{"encoder_arch": "convnext", "model": "model that answers yes/no questions on an image's attributes", "dataset": "photos of plants and fungi (iNaturalist)", "train_examples": 90422, "image_size": 96, "crop_scale_min": 1, "horizontal_flip": true, "color_jitter": 0.1, "cutout": 0.4, "questions_per_image": 4, "encoder_isotropic": true, "encoder_norm": "rmsnorm", "encoder_activation": "gelu", "encoder_mlp_ratio": 4, "encoder_layer_scale_init": 0.01, "encoder_inner_norm": false, "encoder_drop_path": 0.15, "encoder_patch_size": [12, 12], "encoder_layers": 6, "encoder_width": 384, "encoder_kernel_size": 3, "fusion": "cross_attention", "fusion_encoder_width": 128, "fusion_encoder_layers": 6, "fusion_encoder_norm": "layernorm", "fusion_encoder_norm_position": "sandwich", "fusion_encoder_activation": "gelu", "fusion_encoder_mlp_ratio": 3, "fusion_encoder_head_dim": 64, "fusion_encoder_fused_qkv": true, "fusion_encoder_bias": "all", "fusion_encoder_qk_norm": false, "fusion_encoder_parallel_block": false, "fusion_encoder_inner_norm": false, "fusion_encoder_positions": "rope", "fusion_encoder_cross_attention_every": 1, "init": "xavier_uniform", "residual_init": "none", "optimizer": "normuon", "muon_scale": "original", "learning_rate": 0.01, "momentum": 0.9, "nesterov": true, "orthogonalizer": "polar_express", "adamw_lr_other_params": 0.00097, "max_grad_norm": 5.0, "max_steps": 17500, "batch_size": 128, "epochs": 24.8, "lr_schedule": "wsd", "decay_fraction": 0.3, "final_lr_fraction": 0.01, "warmup_steps": 350, "weight_decay": 0.01, "adamw_weight_decay_other_params": 0}
Rows from block 3 of the image encoder, named by matrix and row number. Rows with one number belong to one neuron. Each number is 500 + 50 x the weight over the matrix's rms, rounded and kept within 0 to 999. All counts start at 0. Numbers have three digits each.
# fc1: MLP up (encoder.blocks.3.mlp.fc1.weight, 1536x384), inputs 256-383
# fc2: MLP down (encoder.blocks.3.mlp.fc2.weight, 384x1536, transposed), outputs 256-383
fc1.608:502518488432398582461476535603461619565568515448476486491494517458476485499453506439538505467482491551530472547558555508466505518490531565414523453629430467503431483478489486513499573472473541514506453598506463508488502533557506529617564445498528498572510477463529613490554497467489475489499529502467494468584423561547496469494486495469520513533503527442433540504547505529475545486394
fc2.608:483524428407429533455504434529415489501493521426565490493505551493499533554507519466483476554454469652557587500478519452547508480511467510477487449534522455378522399449544571499438440503535541521517365518509489433486405551478460484512484512455499558585474487511502514445504464520538449539434537526482578468497478480463525543524527592376630463566479476509489482448491574473510413505609
fc1.609:444537512470488522451381533506531569544580397499519481470532481431541546448490317520496501447502518448521470498428559539504489450558423500545521489510450547512590487478527522555493485496521534468501533578493501513383489578512508565450453497486450500521468367477510510411527456507486434497557495480490425492517435432473463511444487534407444536510527522511552551448509511488460433466527
fc2.609:471544571473559524443539470524488491466480496522544490511533473529478455492509431492494443495464466531506496632501488514494493483470536522422518445484490424519414438494514460531535502456503485507514565543488469530492518533476460462527424510509515470565550416468547540448513422459523510498548495488523496514574513586461451502391430514546530522493497469555472456452458538426550513506452
fc1.610:456515488577541456606536438564512516514528497520524567493485512500547481507535612514478499446477532453517550412451517528509509537498508488568556462461553508428591500511449520541589557412467507511466474403540497516614483468481559420573482505502479511539495516484577485454497423483486454468455452579450517501467491531421478491416548497497393508549474407528588524470498495465574438426478
fc2.610:467573495545589546445544452473499521384528509467546411448686554435440545494553524457460483529448443494461557399554639507592545526367486524329531510505421459432567500504549601554515533543467491476418487451461428533554558460541531600515410638484516532413576510476614513481366526493524550438595544432437497407488534408449481548489540459468564366421523570484443539552443486430538443425522
fc1.611:528510539521510520517495436519546574578524473538461568479488512525485454481501414584409520504581491460493495539552549541522436529493412491545541465470487547493647583510456487496500567477522569543530451473530416453549525579488536488556451498463458498458482481517557514489525470500495536490558482514457409581502505434461535477443490559551525525468570517462533608479507438494523550445525
fc2.611:469497426509454507478508444500483492503523544505491514557475471486460505483521450492473470490453542476502464500498545555501523435487495463472445493502494465497365486523453537539514583463427484486455474465486525497554505559566421468514487560459491541528537457543529490505550446509586448476514503514532412523531486600519484424393552530569533462520502493517558555457537575495519514545486
fc1.612:600520544451494494452609458486571550491473576400455509496497459572515486486527519529448422514512489494473488483520523562488466588465550484553469510441567540496514544513473494424372455449493520473494505597444446602461499498481454507458495501577568523614475489486587491531516393563515495525457616451548446515484495480455465526539530572557427420535474487455544549544568554416525469610481
fc2.612:478408563423453541505508529487583569474463529457492466459535509603441546564514409600442539571509512662404466466511409393453485438463496473498594416496463549501427547544564510406549516453428512590522509589522460574519511550470444508402563648455513508520428447441450420455413478439428467582523437456592493480493493488538460582493500524482439404559487550549572432561533400586512519465631
fc1.613:506548454511498524512494450383443498552526635510510497534583455473472505597544518384533508503529515433576483458505576485509496578525502507594563518550494462546581417492560532534476518576486491504370452505614446510455525451424461500452531474604493516544509580527418526480519549403416477466484573478603370497469525484434540502470464577491542488450587509535477473546488481478590454596524
fc2.613:559487581571545495468493515448419521455389502533487506549455505472492516413473457592493594516421503627499518454496523497443550592520503530492563504522478553516488535483471533575567501583485520449529428555481483550487500497422471467517523534503494529451545506546444594565464589544514525538467479483519571493558513469491513479523528537443507523491449415494514482591569534531529499513434
fc1.614:535543454472496497516524586456578529578473511434464452455468518486502483513629441562488444569552444544452487513572548507437543467500479392507574446469500413477503460530490473487519570546478475586549482435566551485531507528516391505565462441587463496509480498489527443463441585414564464566523454520405582465503521511542490518421452544502487446451452458387519522594483491452580498506478
fc2.614:448495498493564551555421532506558514533513552540475574540541452441435486457553438469546502446498551504534531539497596386565564484412456544442461579421473500606495482494385563490504631479572559431533530541504535476611520518476482557469551522564387497535514494549556469469552488501484526464481492527465432450462548521522519581527502529479558564503486500510594500443513505486459539467446
fc1.615:471526450489511460445521540546534459547493540477498466586543564507451523586555518501598570484447443477569551429494465431601516485545491556502444516462466552609562505483509464535501477533530493448431397529452478501448486465428483456523486535557432484424541479461460569486469436512541499573475481519466464509460486466460541520591496529545478475509452532430480542598477499447450530479492
fc2.615:487564504500444532625509462438560507467469510511499443456464511508514539542509437372456578486511588438603507522437493541585571611582553512565475498455520428436527575551505547568489461505521549566451581481557514599501578552541484406472599478534443537541465421457369458524486481502521446481504471543527472491411506493467561489493537481375471432494563455506499458442498544477500498470523
fc1.616:521529476524570506511488494466572493534458476584551491453464455477546447437526551499656521500404552522501528432560512633395562494497563452552502547504445562429514466478481462534504454443500437577448551446517465513544541509446516486434526501450483463551508476540546472493468560463548542432464514394463590463493478461362390452501454539484540373570477443367482592353517484609421601570531
fc2.616:506573591532456488492454473499506524508513445494531589492479512431566567533498503591513474542553428493468515452535474455491476483535527576473493380405493531490508537574498498533530414529483577469524544518522537459504507520472411493476479404494572567474477528525523561544475448509480483420510474513534453509551452468477514520548486482464467585519504441520557480554506566527556510456462